config = dict(
    image_size=32,
    expert_mlp_ratio=0.25,
    positions='learned',
    shampoo_beta=0.95,
)
Rows from block 5 of a small class-conditioned image flow-matching model, named by matrix and row number. Rows with one number within an expert belong to one neuron, the router's apart. Each number is 500 + 40 x the weight over its row's rms, rounded and kept within 0 to 999. All counts start at 0. Numbers have three digits each.
Before each expert's rows are labels from the 100 images, of 14848 (inputs lightly noised), where the router gives the expert most weight on average: "colour at peak" is the nearest of a few named colours to the mean colour under the peak. Only what is clearly more common there than usual is listed. The data: photos of plants and fungi (iNaturalist). In brackets: how many of the 100.
# router: router (model.blocks.5.mlp.router.weight, 4x160, trained with AdamW), inputs 0-79
# up: expert up (model.blocks.5.mlp.up, 4x32x160), inputs 0-79
# down: expert down (model.blocks.5.mlp.down, 4x160x32, transposed), outputs 0-79

# expert 0
colour at peak: black (76)
router.0:539513435536527555526498453580500507435521511514466403468405506539434476489508474474495481523528535539489520486438480489502482570492552507445530468540490443435494497600517535483496476531472524513496525470488512481488537477524524472528520511
up.5:514534492505475559486482505474503427453556461459463498484427558511504453544490494553435497454517467433551514506509492498537440535457620512444524571552521491452555511508474471502512457513488490481489513407499549544488494433503400557446480524
down.5:480491532559487528515507424491509626563487497524478602469560408465447541528508480492524509498467510517564444503565499446453461468447566451441584521486477518506430538513481472562443472476410535489453512495489532466524474469536467496468490513
up.6:479529592503450496510480535529470502499514403473496455548447535542417482486489350509475484483555487474462478487531493536477439482501496478514456540496529449492502516477505561463487523485509465485503546544503531477475497446524467571443465506
down.6:538521421524571485439467476503478504491527470541528452513511469607576499539524406519429518518495552503485487459496432517483419463480496467479528494506507438489474550511459512470529453528499499542462537555477484521580494497478478555474528532
up.7:508565400481531480516459464553505534494539457535470487481486456531489487566482489572590524497563524550505541489458525542493480476566551465483440459538535477516471437589503523490491487524493448362517533493521490579453434470489468471457491501
down.7:455460470488511548513498510493536459463479489588489509517540474486425471411520513605493493493438494580503459465499470492545501480489463432507435498523578499524496571447466474452459511532509577460454537530523500496446459502595445472512503500
up.8:407523431430478425543472506539534448521450527510539521533525478493485460575478522505516526489501391555475519575554484463526464514461517505520483486498503492549527483446488549457521470468438510479527615553530493537472494417556494501520525505
down.8:438515513465476455569499439478516523500456516491607509475510472468485518456500559578517502495512460504499533526470496414527472528504530541539464467507491527466516450545458488446489465481472521515553481490453535464405492476411556507513443486
up.9:536517461521468460459463507482566428483514492561470631548549483515441433555449535568506499484533542554531547527473437493504498489473523477458505525518507487580523491474493494428467493491488510481459551581439565521447548495545438518457506500
down.9:461493508467534480567482569519473525491485500441469631512493574511587525540406551518543530497494479573500419476560573466485501476506490585475505489484495528475490472489480538438555496519562471503580418578512505469506523503455520490523472569
up.10:541599466496475480489472428487514467558451493482506541479479476491506490520502453472490487552524507508558577476494457542491479551422548517516456528581518527483450543539467445486572483502473540506523464452493570469464492477428515494490501513
down.10:515433536511476507476502503496520553458637480577425488519478468503437454516532483432483486495486525506512499496466497541505488548471476520543458512495474512494543494490499549499464469497532502497477512468513554519543494455498524475532504465
up.11:491440531448464472485513556486533498519618507460453497528494505513503459521500549462454414494479476521516531474486504451459507572560527471461521519482505492510408571576506481512544462545493502512488511492470521530516485440474424591548504505
down.11:504486517482509556535450552512487426546437525510490453444477446485534428469475488483548592551462501492487509524485529554496511503590501465438525473450491456453459486448508503540511565468403552428494515426492506467562448469572476560453491509
up.12:436519524532492540517551505519489467448391519513480558520501453528453481483489502542437633458565521484446468544498514528512514436557472527448467420463496466529498501487509527504519485506474532411507513524489479489422539532488507555511562505
down.12:527526439577488518510462490515452559476451505578506467519505470524525607532497510511551397537430471503430589427525454496496522478468450499486488424600495512511479515566454531593544541471462502472501562500550441480493502553560561589532546451
up.13:406445449480509524466541523526511456585510578564491560501438513525492498484515526536487514465547479549482505489487430411535504453587516509475497503522503537493496459519471492503432543504513552536499527470510472524551498523512492505549516516
down.13:490490510453468465475473520514474518474429487482467498530487559493541545450453556521537460473543438447508454595561498526576526463549540476488490506501497584493480419538457503518485496536551481553522431424548505430494509474471498529444516477
up.14:457525507470585535415504510472503487469522415439512474494493522625493499534455507445461523496506459490472492501547513523466477543425504495485473504488551520488437567523454500517486469555417509508404562499506498470511496434502447512518483556
down.14:581506508516556518492490521472462476391542517501501490498476523519470500519542557440459489480538445477461475478458486520514541532489524536527495501476474475545483439567531544456511510473474574460543557473480463529455507600495560538419507474
up.15:468556604491419498452475548510496525522478426459474516538462539549404467478465458494488513565519492573440527468507506547473459485498512506485467500481492511490518545480499619514469429547453545498505455531493514492476542518476433572469485515
down.15:542482433447561510506536570495485443489528480501498518505455545536569518548456473490461489478507495524447508565420498525408451496521538513478547473469497519501501559501518598511442529497535497548467420512493464484463522528487457506440473520
up.16:516571614495451516483417558512527512524494458390484496535434557521468475469505408487455468520517510433494500477475444560491472530435508520539473512505498521482473538507509555489485464528499438498467470507569507499460559500450446617481434506
down.16:466468545445443546484466567499486501512466515496501494510543512482420511478446537461542484480451468470495525501480594529526590595468463549554494481613488550498512478532519467516480517521515487454485489502469509539419489506490516527497472476
up.17:485547535513515491570570508501496523548490466553468489474510475538487514493492467498545525488460522475456489515543486533521477454573471442531461490546492475359433515475519568503464502497498520563461579469502507519525505484549470428493490503
down.17:499435512510486440507463506524500442463485481487505513485487564415423464536487516505541498500515471471507477503538525532471615469560480520462382485575487521494493537572508503408544479525532519470548512487542504550438514517516560473516449465
up.18:468467519500504520426593576543504454481518484475548548528521481529475473492541469530470527506545487467522524495508562366523512575532515542463480467519500481596426523489470522486504493501483483445536490508488482526502499459511507435471491520
down.18:522501498526531450490488512476498465544495514456535481526471476426485562504482509490566490515508505505487510530535467386489529544517504491520509530607520518524585521528506522414523495525479465586474525550571471497435464536448490457544488495
up.19:468515446517520485492484537573511506479544442430495512461523510509409512495492445534475386513521447466589520538584463526500446554576554521514484634560503486483518497567510422440497539463539466455527466493500535503466447433510499464477443502
down.19:500458551518496481481509454511568474576487513529516501457505514495554530515539488538540554475442499490553432540468478478550498581596571522500495515486514456504423425452565453533531454477482547463540466454498556506589559469515500457500479493
up.20:470457538532454465468496426482461555526509490435519464495493486507524496490493518429546496556447513504452475510462559549496526520472455518526551424482517482503502489448466543492475506500470513467474455508637397427528516484522532546520531508
down.20:468531555509455515528479510526488486510493523576486489504515504476568528434442528538507614514481494535499440488456613519505496510485558484518583489504534489511392479436552460517489476468494495418527460457556501529594530510472488502455467518
up.21:502552440512546469561488514544494521517437540527510476484423486517438466513547523501511542457569490462486421526554489461537515437522448533350549427534486512503438511414497537551536528424462521487472452471477506490475483542541498541518516503
down.21:495526493523479566552524495501462537492474489483495456522520514464463527491505544514499469525477603509443513476471415540462514453473477626394505389505475569493558513563527527572428549445518516485521487519481459542515516515476525535511493518
up.22:576548474490505554502492522491503491433511545603480476514494514464464473556496493446516489483501441497515585439498560511462493522408545498546442467501495520469485453484516544546450472514507496477533575514458507476483508488490439557536513505
down.22:415514468525534519509504503506506462550451508472535438515471526504502421454509483461482486515555465463497450552547424491574532516451500388501413497518527549517530536501523518457584553539549455532489534514506494467471461526480485472469521582
up.23:543454550527483467470452487473468503467456487468539563516459493484464508543510478549428446451558409456536461426505559570457497547529481534394491537527516503598524479486444508418487530486505519475554487571500535449481461472419475503467491500
down.23:462480501485486506501492528488505563537549508460457602524466496492488495487486532539480528521487480497475489544563547550541524523514538504506524451490436543495571423492493499394508467521589481534571517470555491520518495510451517498573514489
up.24:500517497482491527499522542487485445544476545500552466515514506486539508424525479438543495533493493551568407553447502468502528484360479479502424508463494483558559494575452465485467553458473535518482580498544488544573497549430576511514493508
down.24:509522498526491500499475431509559503518497498473500448468483526482585491567548508397510466485560478469511565507527475434533536530500490534439433523537512437497483516496486498493562501435432487545449573514469480444533551501573543546510508475
up.25:481440500499527564505546494523540540502564482478465469498505506456477485513517463577497432510530433581441457486415550517524485555477531497513445447483522470446562449560509518536409498546506447499491529439466563511498512464517469470458481547
down.25:522462506497524478520507501476493531465487504527483538519487477501475445592568479522558499473533490488521530448537432469479511487456398502532453490413475493495463504531451469500498468538566484566472520473472502574563412517544532454564518486
up.26:471612496516470514538451550452510501491463481515468517495397524533519491522489517517490476485487537533509448527500481541474465477532467515470536493525508434437453558562536447507618470509515517494508430542476520444490504490513481544608519520
down.26:456529495484511550518514456495522494574559524506509480492478441430530477516545474498518463509521467476524504481517519454456560515513446434483566495511527487531477507570542534501524493500509500552506534445468492567505430529538525448451511447
up.27:492485493523556431487463431559517495516515559490522460497510486482506535485505456526508523517527522510465479501448485537532505523435472447503479510526481531498479536556492532546531490506516432518530468464494461504542511547462606431424487503
down.27:558507470574478449514522536503489527419485500554496450498453508511460524504469497555540457480532506401532523515447539526497475461503501532511482521503549473510460524551416500417478528484518563541467529410512460493486508525487524526505487430
up.28:508443492536479476523540523495540541493529468491504485522452469524537505535482507531522487523525544537440518536397473499527491526491477495504492456559515487535463542539489532470544456555451458376510488569492532429504591406494432565445530522
down.28:462471469486548491475520519516510415507553507501488561498487442552540418524457492497483519474526535451518572460575550503500501529522383569481434496461456436533529463433492520523454502526504530470549490497490502523496486494490477477493556507
up.29:483445463583555553570524503537456547510427496518531488451477469522461522412490461546520504514594462583470414522536483517485477506573451472490471528529526456398521531532499550483533535414524509503496495508477552549540507501484532511448442535
down.29:489557509451545523456534568515575566525528527487504483455521512517468498509595480586404457471474461480561503400528458483478527593504505456532566488455460496484521486453523450501509442418493525457473472489484521476521485496562474464466433492
up.30:413531471454530521539475485503525530538537459505465497558530487530502500491451510523584490537488514608440498439450523567491485472536547494476512500533523428471480482516495541484524458493476461458500444443445578521515543442515420503562508519
down.30:573486519452428483517508453490469529434500493417487534479512533504464515443502528522411473483525513555481547547532495535487488451498569472495530476472470477457552487468499512578498529529505444499516497474554503536455519482466443494476497526

# expert 2
colour at peak: pink (36)
router.2:491495561527511542518497484484399473483456442476494547510491464502491504423505528486534586492517515506424473498506539444517562462514386547550467468459482586502405588436530501569483464596477490559480489476494521455463457507431468546536533536
up.5:461578471482572503554496435557475526478421508504477519488463441565469527466431515433481596482497527521481466483492488496518541470471435533487495391510504499492415535545488536500546510509437476529416497479448544488466435513508493525530538534
down.5:455440550456476452426502540518476473480469524512558558462546472549504506492391490512551591498482524537574474553425520524474466537543577503518484555505450479516475519442524461508417435497470522510495468455445513514484500526521438486501484430
up.6:530586466524508489568390455496483497491478507525422493473445469518515466538474563470496539503495490533518454502503516467528467496435475568493554452556499505452440517507448513512626505479469477509437488475525487474480495534575508520533450520
down.6:417551509504518494574591488499516532440508524497384446531553527547473485518542557479480480508460501511489520471539493472517465487453428558456503459437479501482554477513444443570459469440485510509597455499488476504475554446474509505537466553
up.7:445466529461523488495499470452479585405472446424493521510444483501469570432432478528541549528509485462458525502515537473483575484531489509515501450474545478516441509494433551513549438545504589535468502441514488512506467475529492485546567539
down.7:511487485530502548471451495471435446521533531554541475539490489511483460517496472552488444442448485433533499549477461478504557505547483477533500513506505509517546498556537580432456545535491552569529628499465500545588387507493554489570575559
up.8:503568489527520471564509511506445425477481596530462478445495463531529580508523560507463469440514486467514460563509514494488554468457455540455442424477504549520430534512459478599491459529554573520417447481469568495507505567540483484516554541
down.8:493520509529510426462484512507515617513502409543511531484489458529508519504499414538460539455454503503511478453507454555515433508442546473541491527495540497480463553496524491506477430457512448519426510574472572523540542482511427495480473508
up.9:474504451508558507541438524512503498545533581459552411521488485490483485488532528474540467458529496541468523524492403528453472444409473502500471478544501465481533496540488568477578459467463445443487517504520535536481476542540509469484506508
down.9:472537495474518527477427565485537477585488491514517579490547539513493520543452488525491520492481413547512472452479537495482538534483525444482444554583521543550449464453571441490552520529577520394480521448535541478470424470510499520408529507
up.10:422544495521513506517513498592440564522473461410505487466595467506500551479431553511523445560489477556463528526514493449494514527483504497549581488543503511502477515498455517494488456551519577520493544442475395488572439534482463452503513529
down.10:496486500535527489517465480501527477539453544404500468477533517526503546428555452460517519536528578533485503556546499480536511507566493529374540452473533491515521487483481456520492435487476474494486459538592447528550456477617493511497540449
up.11:541448525557456537482587455466486563460473442565558568480511484467459446433474579481472499462531485520505467446427530420484492495491507527569449513473480568465510509506496509525435487556489499529508483457510532508547477516464447561428443532
down.11:455506455451561519565416536490504463515439478452577541514493476505527534492475511506472482481552472508497565526554486416507519479445442597484446491532502506520485468468482543430533488527559543518492481405496486475499467492622527514467466527
up.12:453516498524567486429551479507497492472492480545492542417431536546495511499534489510416543412465469489485510570540496469485513534529505462433520482517497512486494555532435439527495536546494565544485528473476423479501457503551506482480536543
down.12:472525489502516484498571544521398537480498545420428524529503495484470452473450500564444516500486494527464439571557472537527469503534497537576503468509510475515483469510471559502478444460457402518446485532511468485546501516457405469511486467
up.13:477435456529499500505504445522512520389508475471564517494469483470470565476443543560460476480540501488488479518512418472494531549491455540477438523496530474538526462565455399445473486537514582526541483465467539546494527429473500459473531532
down.13:499474510530493501498424544495548499479520515557567441525495508388468472538459591550508482462499501471513483468454518584485608472499491508473528521559462521477457450508503483496513537563513504471474527461487528483490543539523553460543533448
up.14:441470515530495491489569495475440518476472441512426452517530520531516483520501435509584514433524485540452529514504552492446506432491454473483494424474519468468432595477544593553494458585500439557472590520470544512489487538561500578518495546
down.14:479443597532506510521520533501537579500557524514513523537494418416459473474510572492491578469489427487548481480478470535550482477515520483487486585509515509524472434483507417538471507501482464454537499515489565508525586445512475457547519551
up.15:444480527570542522496561492481480534436486490501527538594508539530471560498400516572495527478521431492493472509559455447502546448438461515480468418393526467491511514490515483507468410563507512477495502493433509482535501470546504538487579562
down.15:559478465525507434515498436490436539494504525510433501506497522470492502511469489539535447561541552515436529504529487390467527499486448538497503461514509511498524564586468535496522542552551461548475520523553436514510471559414485508511540498
up.16:466553555468477522488470440404493515420517413451485474504416513484463507472458502510498495528482501523479531492542525492476533503497468513499475421496546503512429543483465499545531452588485470484419461513477562424488512522513495588511473566
down.16:538516494415512532458430526491489463565512491552456491550513488465437476517481452470450485507543475491549578465467532505464538493492457528479507474566448483536557529498531552393474510555503511512471503422470456520494498440553518485539473489
up.17:485458523498552506481527562517410521507482539545500488490486483484495547505490513502512438362522526535458483493529474461523502476532506472435524530509499501484438541492444555548511528531500564509485542457465530487504504603498508499457572529
down.17:507531523516506462584549488507546528508528475517465513510524478500538512457448431542485541420532478516527436470520494527540514571576528478526479513512565460469537490397505428468467439485549465484445446533533510525584520459514439482469468419
up.18:498469450501573468497424414541521470517500537569499505490493487513505501582477566530455490498503517530488510583537483509551521618504548526466550485562490483481556411549503429454517519482536567480515439441485474480508480522582514445506518503
down.18:524474455409590547492496496499500520523503483510501468552530481507470530488480444535464434521495584526474576521516451499499457378466449471465470513504484551487574578485529514473506489518463520482537460500434424497537453498529499582449554530
up.19:540467433484533605522477491455459500513531462504489496515530477449504537481503570515459451466487484565555455553538436456517508541503538536585446529541504500483506441527489440541528497518538497525436421405540510517521538523586484522461411542
down.19:418483556479461530491496468506511482499473503528569458510527539472532465517543578499565529505461481524549507510487534434542491599536521532535509553438491499514491384482526492515515503500566388508584498444467510474520538533438561460524408523
up.20:476586502474597519543562491503477462512485479510502523449477479546527544483487562432509494519451532479510513575528503487463549517466471486525472470572508525479425564569457533485537413569440455509447466458486527514531444486585540437510500534
down.20:571504525512490599496503498524546498499548475509507482470536466493462462549578538444535512490570478488516521465433534512519512526514509490551486466552489525544575493456533526578476534516456556495533483431484499562462481438476507512476464492
up.21:551494392531542475495402470538583526486568567518506431447471505514506560610480558579483458463528503518494524510507456488533512589455549519480516472541517509463536431553480442488495530444557483494513434467499509474545474562486468454474511512
down.21:552516413399479535452475448488511483469549467510537518494513496555510492533455398544546482455462499487502502517437497518524508437497514459527480496487491501531475545542537574493495506519427481508444524508517417513475482492451463539504496544
up.22:508515490483551530490361528489489582453503521510390534452581477450551535494485530473510498490448509474497529493479476485492577510542516466517481507512479531519547473573487539451544491410471427438501495513482452488461506518566527477480546501
down.22:559468480418424480476532575500420503517482509410451545540416523495551546435492521545523454503468521519478482500501486566425538443490485485473551498510499540526464503557501558514569538496499498491501540514490529498482452492469432515480597553
up.23:488481488538489526399568554502414548435510434492542494478492523500473534438474448583477511467572471478555497462477461527454517478512524526466449548435511563498557516488508474586518495545510521532538456427512569516496463411450410551468491523
down.23:531459472528531517457423565519517383481517514499548488504567483552509442533432529473404495464551497523495545534471488565481571464492435527538464444534486536460490494469551473479553505550477522577549471469458487542483538478496594468555458426
up.24:475517458598483588585597406530493494519483455462448420490487467516477536510497510578514512521532475509470459511487486457512499475472468565500460483556519456495445568494560487559584503474489485544503489476455560549446519472529489546447482498
down.24:575546454555486572499497461480528503467544481528455467476471496517508539556526541469502451554457570490464568452497418537422493456441434588441493429562490546510530545542533547531530570528480611523488484423492491493387502508545584542436509456
up.25:535539435463569552505497543548446487547489507550459438445425554503467499536506512438537535480453466519486549522472520524581448494466530486497479488568499535446507542482470512571490493518419508545466530412535538471546483494504531548533426508
down.25:528513472467482501526535543477486497497541511512465472479499545467446469568492529494531475553509498431485549434539476459552509510405508450501419462489525516477520517515418529502550541487454528541481580500452487470470467488482529558425490438
up.26:428515496500527548525590506559450464455528488409481457516502484496477574461521480422484506398468441491523429517524488428504507467506472488409505465534494524518488585467475558505526476535483550574509464474490476519544496500491483505538554523
down.26:510529466485535532541469463516481524479499522512438428528484503479523481492506465427551489495526577499491625487470464509480533445413447468439528476507490467472528540532489511406453476587443562592473486501486457398416522509518475485468550567
up.27:474454493496524561454560520448461570429537499513505484503486530473539557521542525490508494439514476443521475453507494439461528503567539421460485521470493530480521568557493543480539482534531421461490368428518521553578446509498570468531483532
down.27:459498510543523472564528483479457507504491486482476528543430488459517525492489503501446484483494522516441449535587532504552468509492463524521521452430500490473516503477501426494539422501554520485490395545512531502484525501428459495624483552
up.28:474573489436480511493491471495471534528474532494490538415487496498511524468474511438527502532476463498457502557541496527511492495455503484481530464543521526492493495525445569481460468507434484500427519517550494423503475411471602519505446524
down.28:532498478498449428502489484509497502415465482463536539460443477539500530519480508521554479495533548489504424528563417495431507427480504485494589496523542516478540493571488464533519383507454496488508579479503509473374477609507554551517485495
up.29:446491495495560527509502440544472543427500567568489547464458502554471532515456528466519498533489462542421563543561509469527516566519523482503523487529501570488494442517467514450541498580519417533546462433477477453553485404473448500486448520
down.29:462523474537550477492503546516514453516450463465488520443495480476505518491460490503486518534524550488440491550567473523498467460505549543460564504458514463512496506485517495496503471465512547515555475541504513456512467528509505482546590445
up.30:456549488436518599489489458510466425482452534496490428451451491540461532518531474520479522505514532477484472501477499440553496560571564505525479491546502507488551486534491526509451454499527570541482500475468470577536484520526510557520497525
down.30:554510464524482508417518498519525472514492521475581492490441505490533500534514531521581548512454458532560491454422592465485507530499450521492485613536416503497453523537515545509589561482553499546481530528566516481452523534475457523515505515

# expert 3
colour at peak: cyan (54)
router.3:453464437486437495472511564511519550421541508569501529511548535463473548560476481567498414469482463497541521489553449479482418537589568499572470594514502509467569494507500441456524528514540466489569470442473511561499487505488458496506522502
up.5:532422499468538525450485472504445545433479478460525413492474525531460532406512497519536479460565452489544450482514464474496498504528483450430451545520534485513512540555467477535551484503510544517508532408513538547539491470473495523498492531
down.5:462444474439503532481447459514593436470463515469583431443583382544536449423460471508477523513527481493564570549432428513519489464468516469512542569536501533502464505487555498468435545528484461542512478444432539445562418516511471499532478497
up.6:498510498489465539443501540493463490480565506510479491479511501506508467501484461557489445475575499490501506507589491509485456525498561495514524513535544549470527543490411560532543517494458492478454468438531474487573458479492464606455467558
down.6:474439494506545477364482498505517453621423488516516499445472466466513553499536490498494555498480509468524501577475445453495454494483540519520518536508501509468464547503527502385437507494482468552458550505481497454595463502559513480491453460
up.7:524553488512455468493452525503459548523473521525493505449491553547502493536449462497451485478571492530514502512568456546415439533531524554520465532509528522476511550508445489495510494561517514505439473453473478461520498539476478626457436515
down.7:497493469524494462496554521486499475476476520557438520511499467467496606456477489618504511501443458492516472551525528512508529536575518495588518483510510529480448409540508470389570511481515498537436529436405547507472561530530475596476466463
up.8:507504505476504499419429554492490529502497508469561547455467521515485476479448512464486450507499442517490580442523434492464475493539477446511514499492549484520543532500439511405472476536494464497452474530505478460561482519564469501586525538
down.8:461421474422488442443510515512479537552518476466528606507492462485440552483483542542507566516488519505467424463467473441465448470504474498516474548466498513543501518515434496526481520533530487528472499495443465483591495516482456422517510534
up.9:455489515505501565466588524472474548470477492507404460480530434530490529501504448466494460506537538491478550465472453407454547471551556465571509485457530574465539503512462551509486399496499515598460457394544550550547574489515448535455425522
down.9:552425507607450462530506511475502450481521490466482430477503442541409471516573469458547544526523558467514456574556539498445486461482500492373544499507477500482540529487536534472431508500541510449545509502600468536490473489508502462465557516
up.10:495493481534515476504522430515501533377515525493510530480502463470504510493435506536507523464513506511479494488515541420518600490460502554456480460440561567539485441456414526541483496515475564543490536490511506453486484479521518520464543552
down.10:535549465474529483526438542500485527455494513478444471499411465549518551478451619434570517500461488546435439500521529467385454492542498494526451461496514483498462464547420512523590513464475510433463530495484521518451533513506495522522418485
up.11:462513518479542538497498470506461472490406518471544487472512455522509512472542545469529509474482506454512472460478460486489563471445451473478516446461512445510513557534475526461517464491510488526449448557487480538509512550509545536577547520
down.11:499504533551489554490495514501485567566470471458459527501456543542425462518441583475548560549463475544495459453559517510496450563477579497497514584553541558492464472436475522547499497464545460491537446494516534551445502495407485485443484483
up.12:424473503553562499514494411495480588480542514455440401521443499529571523513425494529508515565485534470491488530470592531542575540457437529448650465507495464484461536439482482468557490466498504449497476515510429441485482484549518479515545521
down.12:434521468522517495489555508496552506469510518504518467458554579492507507494507523489517470507467474407533518528468502466566481486534504455508390530529467478492507488437562485505518551558513492512527498472502495387484503519603511520447497475
up.13:495514511539490498479470562474523510448566497522521575500441500519398517541433513505386509447549469543536525467609443501464498494515541561527533503497543568489481486425410543454430513528517565526490487470465527495526450504536458542426497536
down.13:501524518546499493534509501493516568548556516501436515512463571501482468503539512464535469498535544493528501407489481488527489598464509524513544461471473557529549500534484470583481438448539526504497501440426494474440551475522517528439445445
up.14:489493592575457459505520484530534481477489464454465537562500501494445465506481495514510522468488486486478579474491521502529547500448483530506485470420467466542484528462524513491428438504543471508544474610447552488406557462443484522500626495
down.14:485515557545433488476551386503515507454524502451538490495511483470445502507493605473549527489513469456545497450482522536562500551505472568552415490526490482537519408461522508537452457490546431505588481486533496482495521494434579424485449525
up.15:491446548557512540505560469480443557499428447442539478475487524523483557455464504456506529537522542498496372450490500479479528504490443562531465488462513482483504568454502581500449494538537431450478462453563549477549484553466511503455514522
down.15:495534547498444502521528466509510531505578488467482508458482488520475487562516476384484521473552475481498428397573652581523496525529501459506503461494515518485458525468532447511545488500503498427559425497602505521453566478465508417557454496
up.16:589458519510526542475518488512454485483507508479467441470495442548503472482488450530529514516545432548473508493548363466520514471498532471575540497463525624490520495516406479537482467506482555580488543428512505475498579480476478526488484540
down.16:527505534507436516573546538506547481427576500493507470429603507495489489506505378548443528476546465537527540470488511589534507447533496532561463431496514517465565513472523451520484429480465506480532439464530496520459467464498522487406436477
up.17:468529526515480471503481520494476497471554484454541523469485507542487460495442425539432460478550440532449538484595481538502400546474542491484504525575538511468519493475452532442564526488475518470500578528522481433542400493523454512478480515
down.17:497526504494469488533521537494519496507493509510458487495506515488496433529566548515454465487559588474512574481572422567548552491495460555403512470462474524532577467500471479533515535477484520448539481549496499498423560503477518541564531502
up.18:473483584480515483488503505478484490513508462482488459480489546586494508468467424466507542487513475477479564512488522525445478442496492420451484496519541497510487593521491586471528403525461469482478581539452488486532432485503479511520511519
down.18:449465576581468497497455499493519506527472532529492500511491491469469455476523632512545539489465487519534507497496538506526541574475480496521421542488511472489452400467523450498500489507545443492561524482527534464471522509461551420547453479
up.19:459448521525593628523567441531481523441459472457498461506489489533432536426488546456547472529454509495476490511497487457517571551540449465526493491499503516454472542540509492521450418563496463554497442422565441500552587537501526475505521530
down.19:496563556400458490498523544468509472476492500552518505509474501490523485503464543555560584488493450540533466466517507478531508636555544488556558535489489474490468453444549510517564464450577517544535432443559520480420525496470496464391494535
up.20:538519435546580521516576457531508517411454522495516436477495533506447494449476501583562472439581529481478471492425478469567520456449571516433486503461528498489524551465503473484500466487519530467532542492487524489462492516413539537435550534
down.20:516497531534522580520473465487474463447534467525496430461534431513475510474435479541517596502474491473529467522442551501466432470543575378567533548533540475496451527540542558485524487522453567566510492495526522428488530465475442491498421514
up.21:535507477493512493495496517498438588516441504517599470443514456488495609464532455504570480501517498467478484438529487543500535456534483547515490497457540530517512507481380485480526524457486496448452385507508511500559436513479517522507527522
down.21:436637510482531486460510562513479521539554518380462537507479535506533478528477530521517523526504484493464486449491530509495494538479494444489432522476510518452472532432570457485526501501452474462519426506514487500461549480468455536450461475
up.22:474468498505510590506553507518502526513545492549379413496529489539473538517551467471465467414511492466493530511463539437501528529465514481465499473506525549483510526447462548583473441497497525515456503421441563577459476516532482535505478529
down.22:483542521476459455551588491502455484446497522540603513535562456455483507502438489636489508471473559504492502520393505472426497519528450496514475501422535464507535487467528483508407478445490543497470472605499522546517481473509502446593499552
up.23:483518550516510494533525488482564494473484538500496466503452547525435495479538542556543572519482562456490463465461561504498644481477457507474494421416487470504483470446569511536432461532564499509509508544468503491465530564430534504527669514
down.23:552507414533556571507503531506485507450511535531470476553504450525476563495531457525479463513515542450437519555515460481492567427490514482455517447493456485564499561554469528502487499472495522496392540505491415610497437555552543581534570449
up.24:536521528515503560490372509485444538468547496503505418463485515484471561540498500507522477557530483387500517423511543548455541554523578499503518464469487539472485504524494540528486513490506446574500483494472538469534403450504515506490518524
down.24:470536497490489479488439561562483513532520475425499490525408497467518515528514521434483506480576519455510515451589464511505494487489511502478601531500491538460538506465526516539504457488496493549548447544519480533587538490387468479563495515
up.25:453490542490469482503575519456453538497464465487542535492492494526476581509430458510432466479496474477505481471566504516425435504485490500518470516454524474523507528550423447397489469522481518477502412501424491507544448487521492487484527520
down.25:525543477460563457515537620487519539482488482530546540507488450510464546376519454498455486458513505487476485522453510440486503491527523460504451498491493475501501543567504504440542497471525506543421558488504488515539516471549471570506479450
up.26:496495538480484474501477482528517556518483492571447475492529492496441624492478491500569530550488514469509525456444498556499554434496470495488497468437514508517508538531497466575472423484537455557470440493371598539443459497495502478512504515
down.26:518420463441487521484471519493482445477442512494583505573452576492504600442514518527416476505537547571480448545527489493519573426511479515460554479527521545541526471539482499468489478547578447538548508566480445477508473527441509480505533577
up.27:483510535530457525488479472506511583500500494439420500483461525565525490541524485482512545508563554477507475541513582468463554532476498503550591468508511443479491473506472475469490512603536434471513507486488536481534441436488555500476501527
down.27:395473517460476531517516517479481506512470517490587545525483466457543571486507549426473501495527403541483546494536510482531519499483525479446572510560503455492451474515459492499539486545549501484483520524515515494528456534445497466516554567
up.28:488534474490479541461505564522503467456542512536532456444506526514481502524502445537489378522556458494510510538548461511476421529577579457517512539523536474460522555519449504511524471486502473459490477480468491526590483506464512564465464539
down.28:533567507523497561563432533514423524478501508502469445566548493516500494529431511452558403495550534474464536445532561502461562502429427496535550453539519498505539521555457565545524532574510505509532490469514463477468503494447552485458502545
up.29:458523511467508582482551471479491534535522490539410390453477512553499481511550450432553511516538535521527448505478569485470546480445472442487541464481524497488507544470500588519523479490445462482462550431527499461536492525527502556517439518
down.29:540609452473550536508491520492505501539472482508399533478494418490477460484567472484482520497495491603498510468461507494518442491516483545514483479513459506479554536522443501527487553446392586495480480444519488490496464499571480561471516535
up.30:482519644531434492504505515503479492510499454476496512527468525538456477512462426487489557504521514488451523469512519532486495458483504501496481486444518502499483548456511563502452442497482459534510543577475508453457530468438464568476546504
down.30:511513407493600489500450502496474497519481495495461479513451496569573504530480409518458468519489541505436498525516442470443466426489477477457519503475503497487470592519476505517525515523463557482443489548488479541504483519562444563443557531